From a checkpoint of a small image diffusion model.
Data: trained on retinal OCT scans (Kermany 2017), 18.5 epochs.
Rows from block 10 of a small image diffusion model, named by matrix and row number. Rows with one number belong to one channel. Each number is 128 + 32 x the weight over its row's rms, rounded and kept within 0 to 255. All counts start at 0.
After each channel's rows are labels from the 100 images, of 14976 (inputs lightly noised), where the channel reaches its highest value: "place" is the part of the image that holds the peak; "responds to" is what is common among them. Only what is clearly more common there than usual is listed. The data: retinal OCT scans (Kermany 2017).
# convs0: first 3x3 conv (model.decb.0.2.convs.0.weight, 192x192x3x3, each kernel summed), inputs 96-191
# convs1: second 3x3 conv (model.decb.0.2.convs.1.weight, 192x192x3x3, transposed, each kernel summed), outputs 96-191

convs0.178 [105  91 137 114 135 106 103  81  83  81 114 130 120  99  92  91  92 114  47 104  68 123 109  60 151 122 146 145 150  93 153 101 103 100 142 139 113 131 147 111 161 136 160 148 124  83 156 103 119 112 146 137 138 166 146 119 158 136 132 124 143 178 150 124 169 154 143 100 138 136 111 133  88 137 129 117 135 154  65 116  95  71 145 133 113 131 139  97 155  83 125 147  99 112 175  69]
convs1.178 [201 150  93 120 125 134 130 143 148 182 133 133 136 115 159 200 149 145 144 153 119  99 138 118  98 165 160  97 116 154  99 157 205 153 155 161 120 107 140 140 103 132 129 141 143 181 125 118  97 115 120  92 124  79  64 153 116 141  76 140 139  86  64 117 102  97 121 131  92 120 154 143 163 165 138 167  86 144 162 127 172  53 120 170 149 131  97 155 184 154 154 109 135 185 138 149]
place: middle left
responds to: finding: normal

convs0.31 [140 103  59  64 119 114 141 116 129 127 137 149 166 129  97 132 152 128 177 119  93 129 122 104 111  90  82 121 167 112  47  95 133 137  59 123 125  21  72  89 134 114 120 124 119 105 108 122 121 105  98 147 155  71  92 123 171 172 112  99 127 146  76 154 102  80  91 117 127 134  67 148 118 114 183 151 116 135 194 138 146  73 125 136 100 144 147 104  86 146 119  55 147 117 105 145]
convs1.31 [132 172 152 162 145 167 130 102 134 140 162 128 142 146 127 113 166 110 113 146 180 114 139 173 110 119 188 151  82 136 144 155 122 118 176  84 107 136 117 173 128 135 143 105 110 157 182  87 121 141 148 130 181 152 151  97  58 152 158 162  93 124 137  97 145 120 169 148  81 168 108 130  98  46  85 139 154 160 102 119 124 175 126 118 155 109 152 142 146  88 153 132 170 148 189 155]
place: top right
responds to: finding: normal

convs0.124 [151 146 122 102 170 147 157 176 146 130 156  95 189 184 126 133 143 122 136 142 135 157 114 136  69 163 219 161 155  94 114  72 138  85 149 108 118  47 139 123  94 159 169 117 141 108 165 130 129  51 106 138 139 147  62 108  95 159 178 131  87 178 103 169 149 141 166 141 127  88 144 113 133 135  99 107 145 177 153 176 158  81 160 122 138 159 146 108  99 124 144  68 133 130 121 152]
convs1.124 [ 71 114 114 148 101  93  81  99  96 161 130 168 123  46 153 164 148 102 118 135  82 121 131 109 136 112  79 149 211 178 183 160 140 161 109 171  90 155 144 154 160  82 129  87 142 109  78 136 107 174 134 114 119 140  95 144 124 129 118 130 157 144 152  78  96 140  99 135 129 164 124 207 105 122 152 206 141 133 128 112 145 129 112 138 135 155  84 146 172 123  77 114 131 156 101 155]
place: centre; top centre
responds to: finding: normal

convs0.123 [145 126 125 102 177 165 149  96 134 143 151 155 146 167  83 136 156 125 160 131 169 147 138  88  85 109 193 197 116 122 121  98 141 106 124  83 187 121 119 153 150 119  92 118 122 122 129 183 143 108 105  99 182 138  94 110 191 146 245 147 175 141 130 167 112 130 147 146 111 160 181 108 116 145 129 104 129 195 153 108 164 100 104 129 174 121 125 137 138 169 107  89 172 135  56 111]
convs1.123 [ 86  92 141 168  63  90  85  89  90 121 125 125 106 106 157 169 127 110 111 113  46 154 114 117 131 101 121 126 156 157 137 141 118 181 114 128  92 139 151 151  98 139 102 121 130 122  90 165 126 130 114 163 115 143 137 120 121  71  52  85  19 139  87  92 135 166 115 107 120 141 110 169 118 162 137 141 142  98 114 121  85 137 138 100  91 124 106 104 150 100 129 129 183 154  66 212]
place: centre
responds to: finding: normal

convs0.127 [118  94 128 123 111 139  88 128  89 102  71 113 144 135 111 132 118  88 119  81 117 206  78 135  88 150 128 113 129 105 105 126 100  70 165  99  72 153 153 185 121 175 166 140 156 116  74 163 181  76 108 102 105 107 155 117  95 162 149 119  75 125 180 223 158 146  78  88  92  83 104 118 115 105  96  91 137 166  99 202 115  95 173 118  87 141 153 129  90 153 113 127  86 127 138 152]
convs1.127 [112 112 128 122 147  99 119 118 143 119 138 142  94  82 105 124 126  90 146 158 120 101 132 104 145 121 137 153 171 139 135 161 162 151 145 143 134 177 113 110 156  80 139  99 123 139 118 108 135 158 109 129 147 135  91 117 136 139 131 167 211 115 116 124 111  83 133 141 142 121 109 111 176 158 157 143 133 142 130 142 162 194 111 186 167 204  96 159 162 145 145 173 122 136 100  84]
place: centre; top centre
responds to: finding: normal

convs0.37 [131 116  81  61 116 110 121 108 117 205 120 148 106 120  50 126 139  81 138 130 120 129 126  79  90  87 105 130 195 116  52  94  87 118  66  89 116 127 112 155 114  71 121  93 135 129  80 132 128 140 141  41 190 121 125 103 179 125 151  80 167 117 129 166 146 129 122  98 162 143 160 128  97 123 114 143 113 146 165 105 135 106  82 112  97 150 155 135 119 135  99 161 209  73 142  92]
convs1.37 [118 184 161 164 143 143 132 146 140  62 136 124 154 151 120 108 143 183 136 167 176 123 155 211 138 114 151 108 112 122 179 160 104 142 148 140 156 125  82 135 152 149 150 182  67 126 150 131 161 115 111 176 109 147 141 103  70 118 184 179  84 129 115  67 154 110 156 177  78 172  95 103 127  99 147 102 146 141 120 138 155 199 131 140 121 143 141 112 125 118 122 135 157 133 121 144]
place: middle left
responds to: finding: diabetic macular edema

convs0.131 [101 113 159 150 120 144 102 115 136 120 131 105 133 145 178  89 154  76 116  94  99 136 109 146  89 120 151 130 195  61  99 182  93  60 134 113  62 159 125 110 140  99 111 110 122 125 152 109 183 145  82 107 140 102 193 124 111 167 187 107  73 104 153 183 161  84  76  83 141  92 146  88  83 112 120  99 124 117 166 146 110 130 154  90  42 183 135 132  50 144 115 127 116  89 138 129]
convs1.131 [130 115  75  95  80 146 111 114 133 134  78 204  94 103 112 217 143 163 137 159 113 157 152  72 121 115 124 136 123 174 169 178 214 134 113 162 135 157 179 162 138 115 166 143 112 179 124 145 149 106 127  94  75 143 128 119 156 126 124 120 105 163  90 128 105 164 133  95 100  89 118 111 175 189 179 134 122 181 131 136 178  95 146 143 201 118 129 125 165 146 165 131 157 194 113 140]
place: centre
responds to: finding: normal

convs0.159 [143 130 120 103  98 104 128 112 134 118 154 142 144 149 138 126 120  89 172  92 146 135 115  78 189 155 139 106 159  51 146  95 165 137  89 147 134 131  85  91 135 107  74 123 111 119 132 147 131 111 118 143 115 116  71  89  86  82 139  82 155 113  60 113 111 125  94 126 135  72 152 122 138 115  85  81  58 132 130 116  78  86  92  75 108 150  73  88 143 133  76 109 114  85  67 105]
convs1.159 [168 146  67  90  97 160  83  90 139 155  79  88 114 149  89 162 113 127  96 123 114 153 127 146 127  81  94 144  70 128  96 159  89 186 132  88 112 108  79 161 129 121 133 165 146 148 153  91 105  80 135 106 131 133 118 171 174 180  64 170  94 173 128 148 178 122 157 176 136 117 109 121  79 163 199 131 110 133 108  97 135 130  93 159 159 104 142  89 127  59 139  80  66 109  62 161]
place: middle left
responds to: finding: diabetic macular edema

convs0.82 [136  58  82  80 132 105 120 130  85  97  79 167 126  75  85 145  94 143 161  82 175 114 104 132 138 100  79 111 165 146  86 133  98  94 113 140  42 182 117 110 135 131 107 132 118 132  94 100 155  93 107 123 100 116  76  86  80 169 123 133 108 147  70 198 141  71 109 138 152 139  95 123  79 103 150 110 148 144 126 140 150 182 150  90  96 132 182  85  95 134  73 129 146 180 111 121]
convs1.82 [111 194 189 165 191 150  98 124 115 127 114 105 144 155  91  85 145 112 147 157 104 181 144  90 108 101 157  87  83 108 127 140 133 117 163  98 174 112 169 129 122 142 143 103 141 105 148 158 121 182 133 168 157 129 170 150 116 109  99 135 175  78 135 137 148 137 149  70 125 117 114  78 139 116 120  94 131  83 120 137 108 241  64 117 109 167 140 151 154 129 145 180 125  89 120  65]
place: top centre; centre
responds to: finding: normal

convs0.8 [114  88 159 160  96 112  78 130  79 125  71  86 114 130 138 113 101 105  37  87  35 140 112  68 100 119 131  79  70  96 148 152  87  72 170 145 117 126 145 202 132 171 169 119 103 147 116 143 107 133 126 138  61 135 157 114 120  98  77  95  72 122 153 140 146 160 140 119 123  57 110 143 130 157 125 131 158 132  82 195 109 186 126 144 130  63 141 137 141 153  77 126  97 112 165  93]
convs1.8 [120 145  91 106 100 121 166 153 193  78 138 151 135 122 100 150 104 160 163 157 191 150 123 194 115 154 121 183 194 128 121 175 174 141 115 167 142 177 100 100 151  65 150 181 125 107 138  76 115  88  75 130 170 135 105 144 135 156 137 157 100 145 109 101 124  75 109 122 123 117  94  89 149 112 117 116  94 174 167 118 151  68 149 124 134 190 120 111 144 103 104 105 133 128 131 128]
place: bottom right; middle left
responds to: finding: normal

convs0.99 [114 133 108 137 104 155 131 144 120 136 127 162 101 124 103 133 142 106 131 129 157  99 155 112 133 122 152  88  87 159 119 141 129 134  92  96 115 143  78 100 130 199 122  96  69 152 147 157 173 194 174 196 194  77 130 103 127 144 132 161 214 124 110 129 160  91 151 110 124 156 119 125 133 131 135 159 143 133  85 102 171 176  96 132 149  79  81 146 163 143  95 101  82 133 160 169]
convs1.99 [165 123 187 140 162 131 119 108 143  83 133 142 139 121 113 132 150 163 184 122 110 129 141 130 160 112  87 136 164 110  78  70 113  85 163 153 161 138 123 132 156 118  87  90 121  61  97 112  57 119  83 147 142 130 162 134 148 120  36 123 137 126 152 142  79 138  78 107 187 112 150  90 114  88 103 114 123  89 127 108 108 136  70 103  91 116 140 147  75 138 107 156 176 121  71  32]
place: top centre
responds to: finding: normal

convs0.186 [144 159  67  63 126 138 179 146 168 157 162 164 143 160  83 137 172 166 233 168 185 127 170 138 148 144 146 170 177  89 145 151 146 166 134 166 126  20 150 116 122 116 178 164 140  98 140 130  83 131 150  90 197 158  73 138 130 171 111 144  90 140 153 162 170 130 206 154 156 145 105 164 121 155 118 125 154 145 209 139 141  38 128 145 159 133 152 128 114  84 151  68 168 159 146 135]
convs1.186 [138 118 174 149 127  79 147 187  93 112 130 107 104 116 133 135 192 145 135 127  87  98 113 106 128 149 130 142 105 116  87 110 119 137 156  74 159 120 161 195 104 123 140  89 135 117 116 144 135  98 121 175 118 116 158  79  14 139 176 112 135 115 155  99  60 146  74 144  90 128 119  66 136  82 118 198 152 106  83 151 133 158 112 108 100 166 141  97 150 183 138 162 139 140 144 152]
place: middle right
responds to: finding: diabetic macular edema

convs0.9 [112 100  98 130 112 125  79 124 111 125  70 138  87  80  85 136 109  75  80  99  79 122 130  48 110  70  89 109  28 137 109 153  82 125 173 143 104 125  89 164 124 123 188  83 136 145 109  85 126 157 151 165 121 153 186  74 171 126  69 119 108 110 155 127 120 110 148 104 151 102 137 152 105 133 144 105 159  99 116 131 109 163  98 106 157  64 133 103 123 109 131  89 124  96 166 112]
convs1.9 [148 160 121 118 103 121 172 142 135 108  76 101 140 176 122 143  91 156 150 179 118 156 111 144  99 142 144 145 178 124 124 174 154 124 107 102 120 125 162 140 160 120  68 190 123 113 134 115 133 117 127 169  79 121 117 175  30 166 149 163  84 155  88 101 167 118  70 145  98 138  97  77 140 123 134 135  57 151 127 154 102  83 160 155  98 196 150 157 162 127  99 110 105 151 104 137]
place: bottom centre; bottom left
responds to: finding: normal

convs0.62 [125 106 123 122  76 101  77  98  97  94  81 123  90  80  97 120  92  96 118  86 113 154  95  96 122  72  88  95 183 154  99 113 149 105  81 140  26 189 119 131 104 142 158 144  92 128 108 162 111 104 123  88 121 105  95  94 128 120 108  96  75  88 122 152  95  83 131 106 115 142 116 122 120 115 138  64 114 138 118 160 110 193 145  95 134 159 150  83  99 127 105 177 145 156 142  97]
convs1.62 [123 120  86 103 107 121 195 162 122 185  98 147  88 143  53 128 109 112 110 120 130  97 156 134 150 160 147  88  74 137 115 165  91 159 191  71 180  74 111 156 147 156 146 142 139 133 186 118 137 127 141 173 165 166 120 163 123 139 133  98  97 166  87 150 203 196 151 139 100 155  55 134 156 182 124 127 131 126 111 175 103 160 133 151 129 123 147 131 160 109 105  86  76 109 149 143]
place: top centre; middle right
responds to: finding: normal

convs0.81 [147 107 116 119  91 135 137 160 121 142  90 127 132 154 105 121 105 117 103  80 132 140 149 123  72 161  82 133 163  93  90 188  51  88 157 105 134  78 119 106 133 184 102 136 148 152 198 109 169 142 137 113  68 131 140 111 117 170 159 111  98  83 114 171 133 136 132  91 134  69  75 124 145 110 126 126  79 137 179 104 152 113 136 140 117 105 148  91  48 111 161 169 119 149  96 127]
convs1.81 [104 151 180 171 169 138  93 145 106  91  89 112 156  93 134 108 150 186 143 151 150 189  91 149 151  71 126 162 100 108 169 175 138 134 110 150 127 168 155  78 108  78 125 133 159  98 147 113  96  82 133 154 126 150 137 151 137  86 122 156 182 144 157  99 144  90 168 111  91 101 199  43  90  95 125 108 148 140 121 143 144 176  87 112 122 162 187 141 178 115  90 171 173 152 103  78]
place: middle right
responds to: finding: normal

convs0.139 [108 138 132 133 108 136 118 105 127 115 140 107  44 143 128 119 139 110 116  76 126 122 148 117  81 106 150 147  68 120 138 104  81  97  99 141 154 163 142 170 105 148 104 105 133 122 169 128 125  92 124 159 124 155 173 113 150 178 108  92 112 140 119 126 145 112 150 119 162 136 139 119  83 142 134 147 142 152 105  91  95 160  79 148 146 139  30  86 118 103 122 131  53 134 132 122]
convs1.139 [145 102  79 126 102 115 122 100 148 138 102 138 113 149 134 174 120 122 106 110 111  73 104  97 113 178 120 111 108 197 125 129 186 149 122 165 124 150 131 112 119 137 134  98 160 176 116 169  95 146 124  93 137 100  90 172 171  74  65 126 111 125  90 113 112 110 117 130 108 167 102 180 179 236 118 136  72 131 126  96 160 100 169 139 145 110 132 141 199 166 105  82 113 152 128 144]
place: middle right
responds to: finding: normal

convs0.4 [120  98  85 102 126 126 106 138 103 134 145 171 143 155 101 152 153 142 141 135  74 116 115  51 123 107 154 126   0 123 103 189 128  78 155 165 152  26 100 161 135 122 144 116 145 118 155 118 108  79 132 173 143 105 129  97 128 151  26 165 145 158  56 167 114 149 122 145 105 116 131 137 121 159 134 159 160 123 129 186 144 112 134 141  95 100 104 127 127 116 103  54  64 154 160 114]
convs1.4 [123 151 182 177 128 116  96 112 122  57 164  51 168 110 198  86  91 124 199 127 215 161 160 179 109 143  77 175 176  90 120  85 131 151 148 112 128 167 105 118 111 104 146  86  92 134 147  87 109  94 109 135 153 161 160 144 100 130 153 143  94  94 182 105 126 107  95  93 177  59 145  75 108  87 118  99 112 102 128  94 130 137 104  55 128 124 150 118  80  66 122 157 141  92 162 110]
place: bottom centre
responds to: finding: normal

convs0.170 [103 118  59  54 109 106 128  94 180 157 125 149 166 170  73 137 183 157 164 148 138 115 133 133 103 161  96 160 161  99 134 123 184 137 100 166 151  11 111 121 104 105 131 139 179  94  53 154  95  95 144 119 190 120 111 172 150 179 168 163 131 164  68 196 175 122 122 155 138 116  79 167 121 131  91 122 176 154 166 159 123  71 158 188 114 136 124 120 130 137  84  79 139 125  72 149]
convs1.170 [113 148 153 134 109 129 110 151 105  83 126 104 114 105 149 106 187 113 140 100 150 108  85  72 171 112 131  87 133 122  64 102 142 140 198  82 139 137 212 134 117 108 180  95 136 119 152 116 119 158 148 119 132 119 110 118  43 121 176 121 110  94 170  59 115 120 137 140  95  96 110  87 152 102 120 168 140  95  95 121 140 146 115 117 160 122 151 113 165 151 166 173 170 185 214 129]
place: middle right; top left
responds to: finding: diabetic macular edema

convs0.19 [104  97 121 111 111 107  89 117 114 159  88 160 106  91  90 129 128  99  52  66  47 102  85  35  95  98 174 113  47 108 128 130  98 109 170 134 155  73  98 165 127  98 168 106 163 150 135 114 101 113 165 131  86 126 125  88 156 118  82 117 162 124  95 155  99 146 123 119 102  70 132 145  91 157 136 136 181 135 134 158 111 136  98 114 104  99 138 107 132 123 140 149 119 109 215 119]
convs1.19 [ 72 131 156 170 121 161 134  80 118  69 134  67 163 124 149 104 109 136 176 136 162 171 143 178 153  83  68 125 191 105 170 159 134 159  75 129 139 134 154 119 117 105  65 158 110  82 139  97 133 146 130 145 130 150 147 148  69 178 160 172  97 114 106  89 185 117  94 137 146  95 121  44 120  92 129 100  73 139 119  50  99 120 157 102 121 201 188 121 112 151  88 137 136 113 120 120]
place: bottom centre
responds to: finding: normal

convs0.17 [119 117 133 128 107 139 106  98 125 177 157 146 127 149 104 107 137 118  94 135  68 125 153  80  93  99 141 121  45 122 126 178 104  81 128 136 201 154  94 192  66 131 103  87 154 136 167 115 144 127 158 185 113 141 222  74 196 144 105 114 136 128  90 123 138 114 130 108 165 138 173 145 121 150 160 152 152 111 121 113  78 174  83 162 161 125  98  93 123 124 102 161  58  97 138  98]
convs1.17 [104 153 123 119  97  93 134 131 111  72  82 102 110 134 170 154 124 120 138  90 169 132 126 145 176 102  63 156 171 129 128 121 100 124 109 154  80  99 161  80 173 128 146 175  82 110 177 167 135 105  81 150  83 170  70 172  94  90 120 106  28 168 114 111 163 151  93 130 101 142 142 143 111 166 175 121 131 129 142 146  80  61 175  82 106 169 143 106 164  90 147  89 148 132 138 126]
place: top centre
responds to: finding: normal

convs0.117 [104 119 140 145 114 134 140 114 163 139 135 130 153 107 193 111 114  81 128 110 181 104 157 115 137  75  91  63 169 148  91 130  86 128 128 118 104 199  94  67 122 182 121 143 105 131 196 103 196 179 112 152 149 116 108 137 145 123 196 122 115 105 101 100 129  52  98  63 152 152 111 120 152 134 154 106 158 103 134 111 108 157 144 122 123 175 107 102 114 111 132 157  59  79 158 158]
convs1.117 [123 134 103 123 132 149 119  89 140 153  93 165 133 112 104 137 115 125 159 153 103  92 112 129 133 128 135  63 156 148 164 141 149 104 110 118 120  94 162 123 157 112  90 157 160  93 108 194  84 200 158 107 135  96  95 156 161 146  81 144 131 143 116 157 127 152  99 172 135  97 116 118 131 150 128  69  66 132 137 120 129  80 139 132 112 109 197 187 161 124 107 130 154 126  81  50]
place: top centre
responds to: finding: normal

convs0.103 [100 133 120 131 112 116 150 152 125 156 126 159  96 115 177 132 157  87 158 166 174 127 163 121 129 112 120  78 148 128 103 123 128 163 122 168 143 118 101 116 158 206 148 161  81 154 200 132 162 174 133 164 170 127  84 151  96 192 118  94  83 104 128 127 171  88 155  72 149  87 110 121 117 147 134 157 140 125 112 101 102 173 149 127 158 126 100 114 137 102 106 107 132  69 160 160]
convs1.103 [185 139  78  93 103 132 133 118 141 145 139 138 161 165 117 146 146 119 124 169  98  57 126 157  93 140 134  90 146 151 141 161 119 134 131 122  96 152 165 139 112  40 104 151 159  97 112 130  87 164 133 132  88 117  66 197 145 102  80 137 101 158 161 109  90 113  87 152 136 110 109 137 118 127 138 110  91 151 134 103 128  84 135 169 130  91 156 192 159 146 137 117 123 168  85 133]
place: top centre; centre
responds to: finding: normal

convs0.105 [ 69  86 138 139 127 106 117 133 122   0 113  93 120 102 142  53 107 107  84 119  87 128  98 111 133 121 157 177 160 129 148 121 109 130 143 105 109 163 154 145 144 136 122 125 128   0 145 158 134  98 117 138 113 125 138 100 102 135 118  87 122 106 129 146 131 110 132 147 105 141 137   1 116   4  79 104 131 126 119 137 120 129 105 127 115 121 124 131  90 143 124 138 142 136 128 104]
convs1.105 [167 154  95  92 113 146 166 141 150 201  92 112 118 172 116 169 150  76 125 101  92  87  80 136 122 133 148  93 164  72 111  89 122 136  83 167 167  76 130  92 119 143 110 146 125 165 171 156 127 132 111 189 103 140  80 144 150 147  90 118 133 171  82 122 106 108 104 203 151  84 128 105 130 170 154 141  92 117 147 179 115  87 131 142 104 202  68 135 221 113 179 113  73  76  35 162]
place: bottom left
responds to: finding: normal

convs0.5 [ 93 135  99 119  80 109  83  60 129 110  78 146 109 120 134 129  85 120 123 136  85  73 115  45 118 118  96 101  24 145 131 142 133 109 126 164 150 125  93 118 115 157 130 110 174 169 150 127 117 127 179 178 161 174 123 148 164 183  90 115 156 139  77 124 139 125 161 134 179 116 167 157 130 113 147 160 187 133  74 107 101 180  97 132 158 122  77  94 146 114 120 116  70 133 102 110]
convs1.5 [128  91 126 107 112  74 128 164  96 131 157 128 134 161 135 142 167  96 139 122 147 167  60 149 140 131 111 123 158 106  70 145 123 159  88  69 175 111 176 156 129 132 132 127  99  58 201 151  82 146 103 160 125 113 118 167  91  58 129 145  73 139 103 100 145 142 121 124  62 130  94  94 142 136 131 154  89  72 139 132  93  93 110  91 125 110 133 157 193 156  90 145 128  97 138 151]
place: top centre
responds to: finding: normal

convs0.190 [ 94  89  81  89  91  53 114  98 104  71 107  86 110  87  73  77  90  85  77 114 117  78  90  89  84 105 144 167  89 141 138 139 128 135 129 117 108  83 114 156 101  89 140 126 133  88 119 124 130 126 116  68 111 123 100 103 129 117  96 175 147 122 118 100 110  92 128 123 119  95 120   0 153  80 148 144 135 122 143 158 121  61 117 146  83 124 115 147 123 120 139  92  84 160 130 135]
convs1.190 [193 161 111  58  98 125 148 133 114 131 111 126  98 176 134 147 131 151 112 147  84  72 133 133 136 138 135  90  98  47 137 103 106 119 135 139 153  79 109 126 134 121 114 151 117 213 140 113 113 116 125 104 125 188 114 174 162 112  87 116 100 200 136 158 151 187 104 145 140  46 123  95 119 169 166  95 120 161 116 140 114  40 143 118 102 134  91 120 140 103 141 100 117 110  81 133]
place: bottom left
responds to: finding: normal

convs0.47 [173 128  89  73 121 125  82 110 100 149 132 155 135 147 114 154 137 197 169 139 163 120  95 105 147 132 186 119 175 187  78  74 123  49  74 134 184 111 109  95  97 107 112 127 136 105 114 124 113 101 107 129 113 103  30  95 140 113  75 114 103 108 122 125 129 141 123 126 126 121 156 125 150 141  91 154 105 157 123 106 164 124 120 160 132 146 170  98 164 150  91  95 157 141 108  69]
convs1.47 [ 54 140 148 161 146 113 181 111 136  83 154 119 128 133 140  77 117  86 126 162 159  92 149 204 121  93  71 111 120 114  78 114  83 207  95  93 121 125  94 144 163 136 139 142  96  85 130 130 187 153 104 142 164 123 121 159 135 157 191 111 124 141 164 132 171 131 185 173 148 152 105 119  84 122 142 117 201 126 127 134 116 169 128 113 131 139 123 134 103  89 177 185 124 172 159 129]
place: bottom left
responds to: finding: normal

convs0.154 [162 160  88  78 137 125 221 122 171 118 155 151 134 142 107 137 125 139 129 199 201  97 145 137 157 111 164 145 199 166 112  91 145 179 105 141 129 134 123  82 178 126  58 129 101 142 202 129 125 168 127 167 107 151  85 132 143 174 174 139 126 125 110  68 112  77 179 167 142 138 115 128 150 123 130 122 126 130 167  34 152 116 106 122 161 109 130  77 104 144 162 128 150 129  81 138]
convs1.154 [136 130 123 131 112 127  94 154 122 211  73 124 145 144 105 185  95 137 156  78  33 192 142  93  93 124  59 133  35  93 115 158 101 137 149  95 113 111 138 193 115 160 142 109 132 120 107 130 138  84 138 164  89  97 135 141 124 116  37  99 114 130 127 164 161 172 105 115 135 135 168 147 130 215 142 139 152 129  86 155 117 120 141 170 138 153 120 118 208 120  81  99  89 167 103 166]
place: centre; bottom centre
responds to: finding: choroidal neovascularization

convs0.32 [121  81 114 127 132 104 108  97 138  99 115 112 116 128 151 164 144 143 203 179 174 110  71  88 144 129  64 128 136 178  69 126 151 103  74 137 122 125 104  89  99  68 160 125 183 153  78 114  90 100  98 153 169 111 107 119 147 127   0 138  77 143 101 130 118 131 102 138 110 135 115 149 122 123 142 123 144 134 141 136 126 155 119 133 132 190 145  53 114 112  81 141  95 121  84 111]
convs1.32 [138 180 131 129 141 142 157 137 136  96 156 176 147 172 154  56 141 121 120 128 174 158 178 127 123 102 136 125 126  87 114 150 106 153 117  59 115 141 160 156 164 116 158 113 122  63 185 116 148 163 112 131 197  54 158 122 105 155 198 148 118 105 163 134 132 120 167 142 124 112 101 100 131 126 103 123 129 104 133 140 113 175  79 136 161  79 181 158 130 145 208 163 134 157 188 119]
place: middle right
responds to: finding: normal

convs0.39 [148 167  84  55  92 132 109 115 178 124 108 133 132 132 107 139 143 144 204 163 132  86 143 124 136 123 171 174 112 154  72 114 128 133  65 113 166 128 101  84 139  79  97 132 134 103 105 108 113 116 114 160 104 105 101 145 215 137  76 103 151 124 120 101 144 139 128 161 117 149 153 161 159 162  97 163  95 122 163  65 153  99 107 158 137 123 134 129 183 144 120 110 184  79 126 112]
convs1.39 [120 133 171 146 166 143 187 139 109  81 190 142 131 139 136  75 117 113 151 122 154 121 135 154 150 134 119 126 125 118 107 126  77 131  88  57  88 115 112 176 144 156 139 115 128 137 155 118 217 170 154 151 181 100 152 104  58 187 135 165 100 138 145 147 117  82 152 147 128 173  99  99 126  34 133  94 187 145 143 139 140 149 127  85 116 159 174 105  88 100 186 166 168 160 201 145]
place: top right
responds to: finding: normal

convs0.35 [ 72 112 105 120 110 142 107  88  53 117 172  87  95 107  75  70 137 139  95 146 123 100 127 154 170 108 166 130 113 149 155 115  99 137 110 125  98 107 161 157  91 190 138 141  96 124 161 161  98 112 151 154 138 136 133 127 134 126  50 113 134 124 121 113 181 153  98 121 133 141  86 126 115 117 114 131 132 105  59  89 101 115 132 135 124 109 113 129  95 148 101 130  76 140 108 126]
convs1.35 [202 168  97 103 117 110 126 127 153 179  95 118 135  96 111 198 125 133 121 117 135 106 119 148 135 132 149 117 128 162 104 117 145 133 126 181 122 112 110  89 105 104 171 137 163 167 138 134 110 113 125 112  76 124  47 142 168  88 102 115 138 126 122 144 121  88 163 165 107 176 155 151 112 199 174 105 140 150 138  94 153 120 139 139 118 121  89  47 185  88 122 104 109 127  99 135]
place: middle right
responds to: finding: normal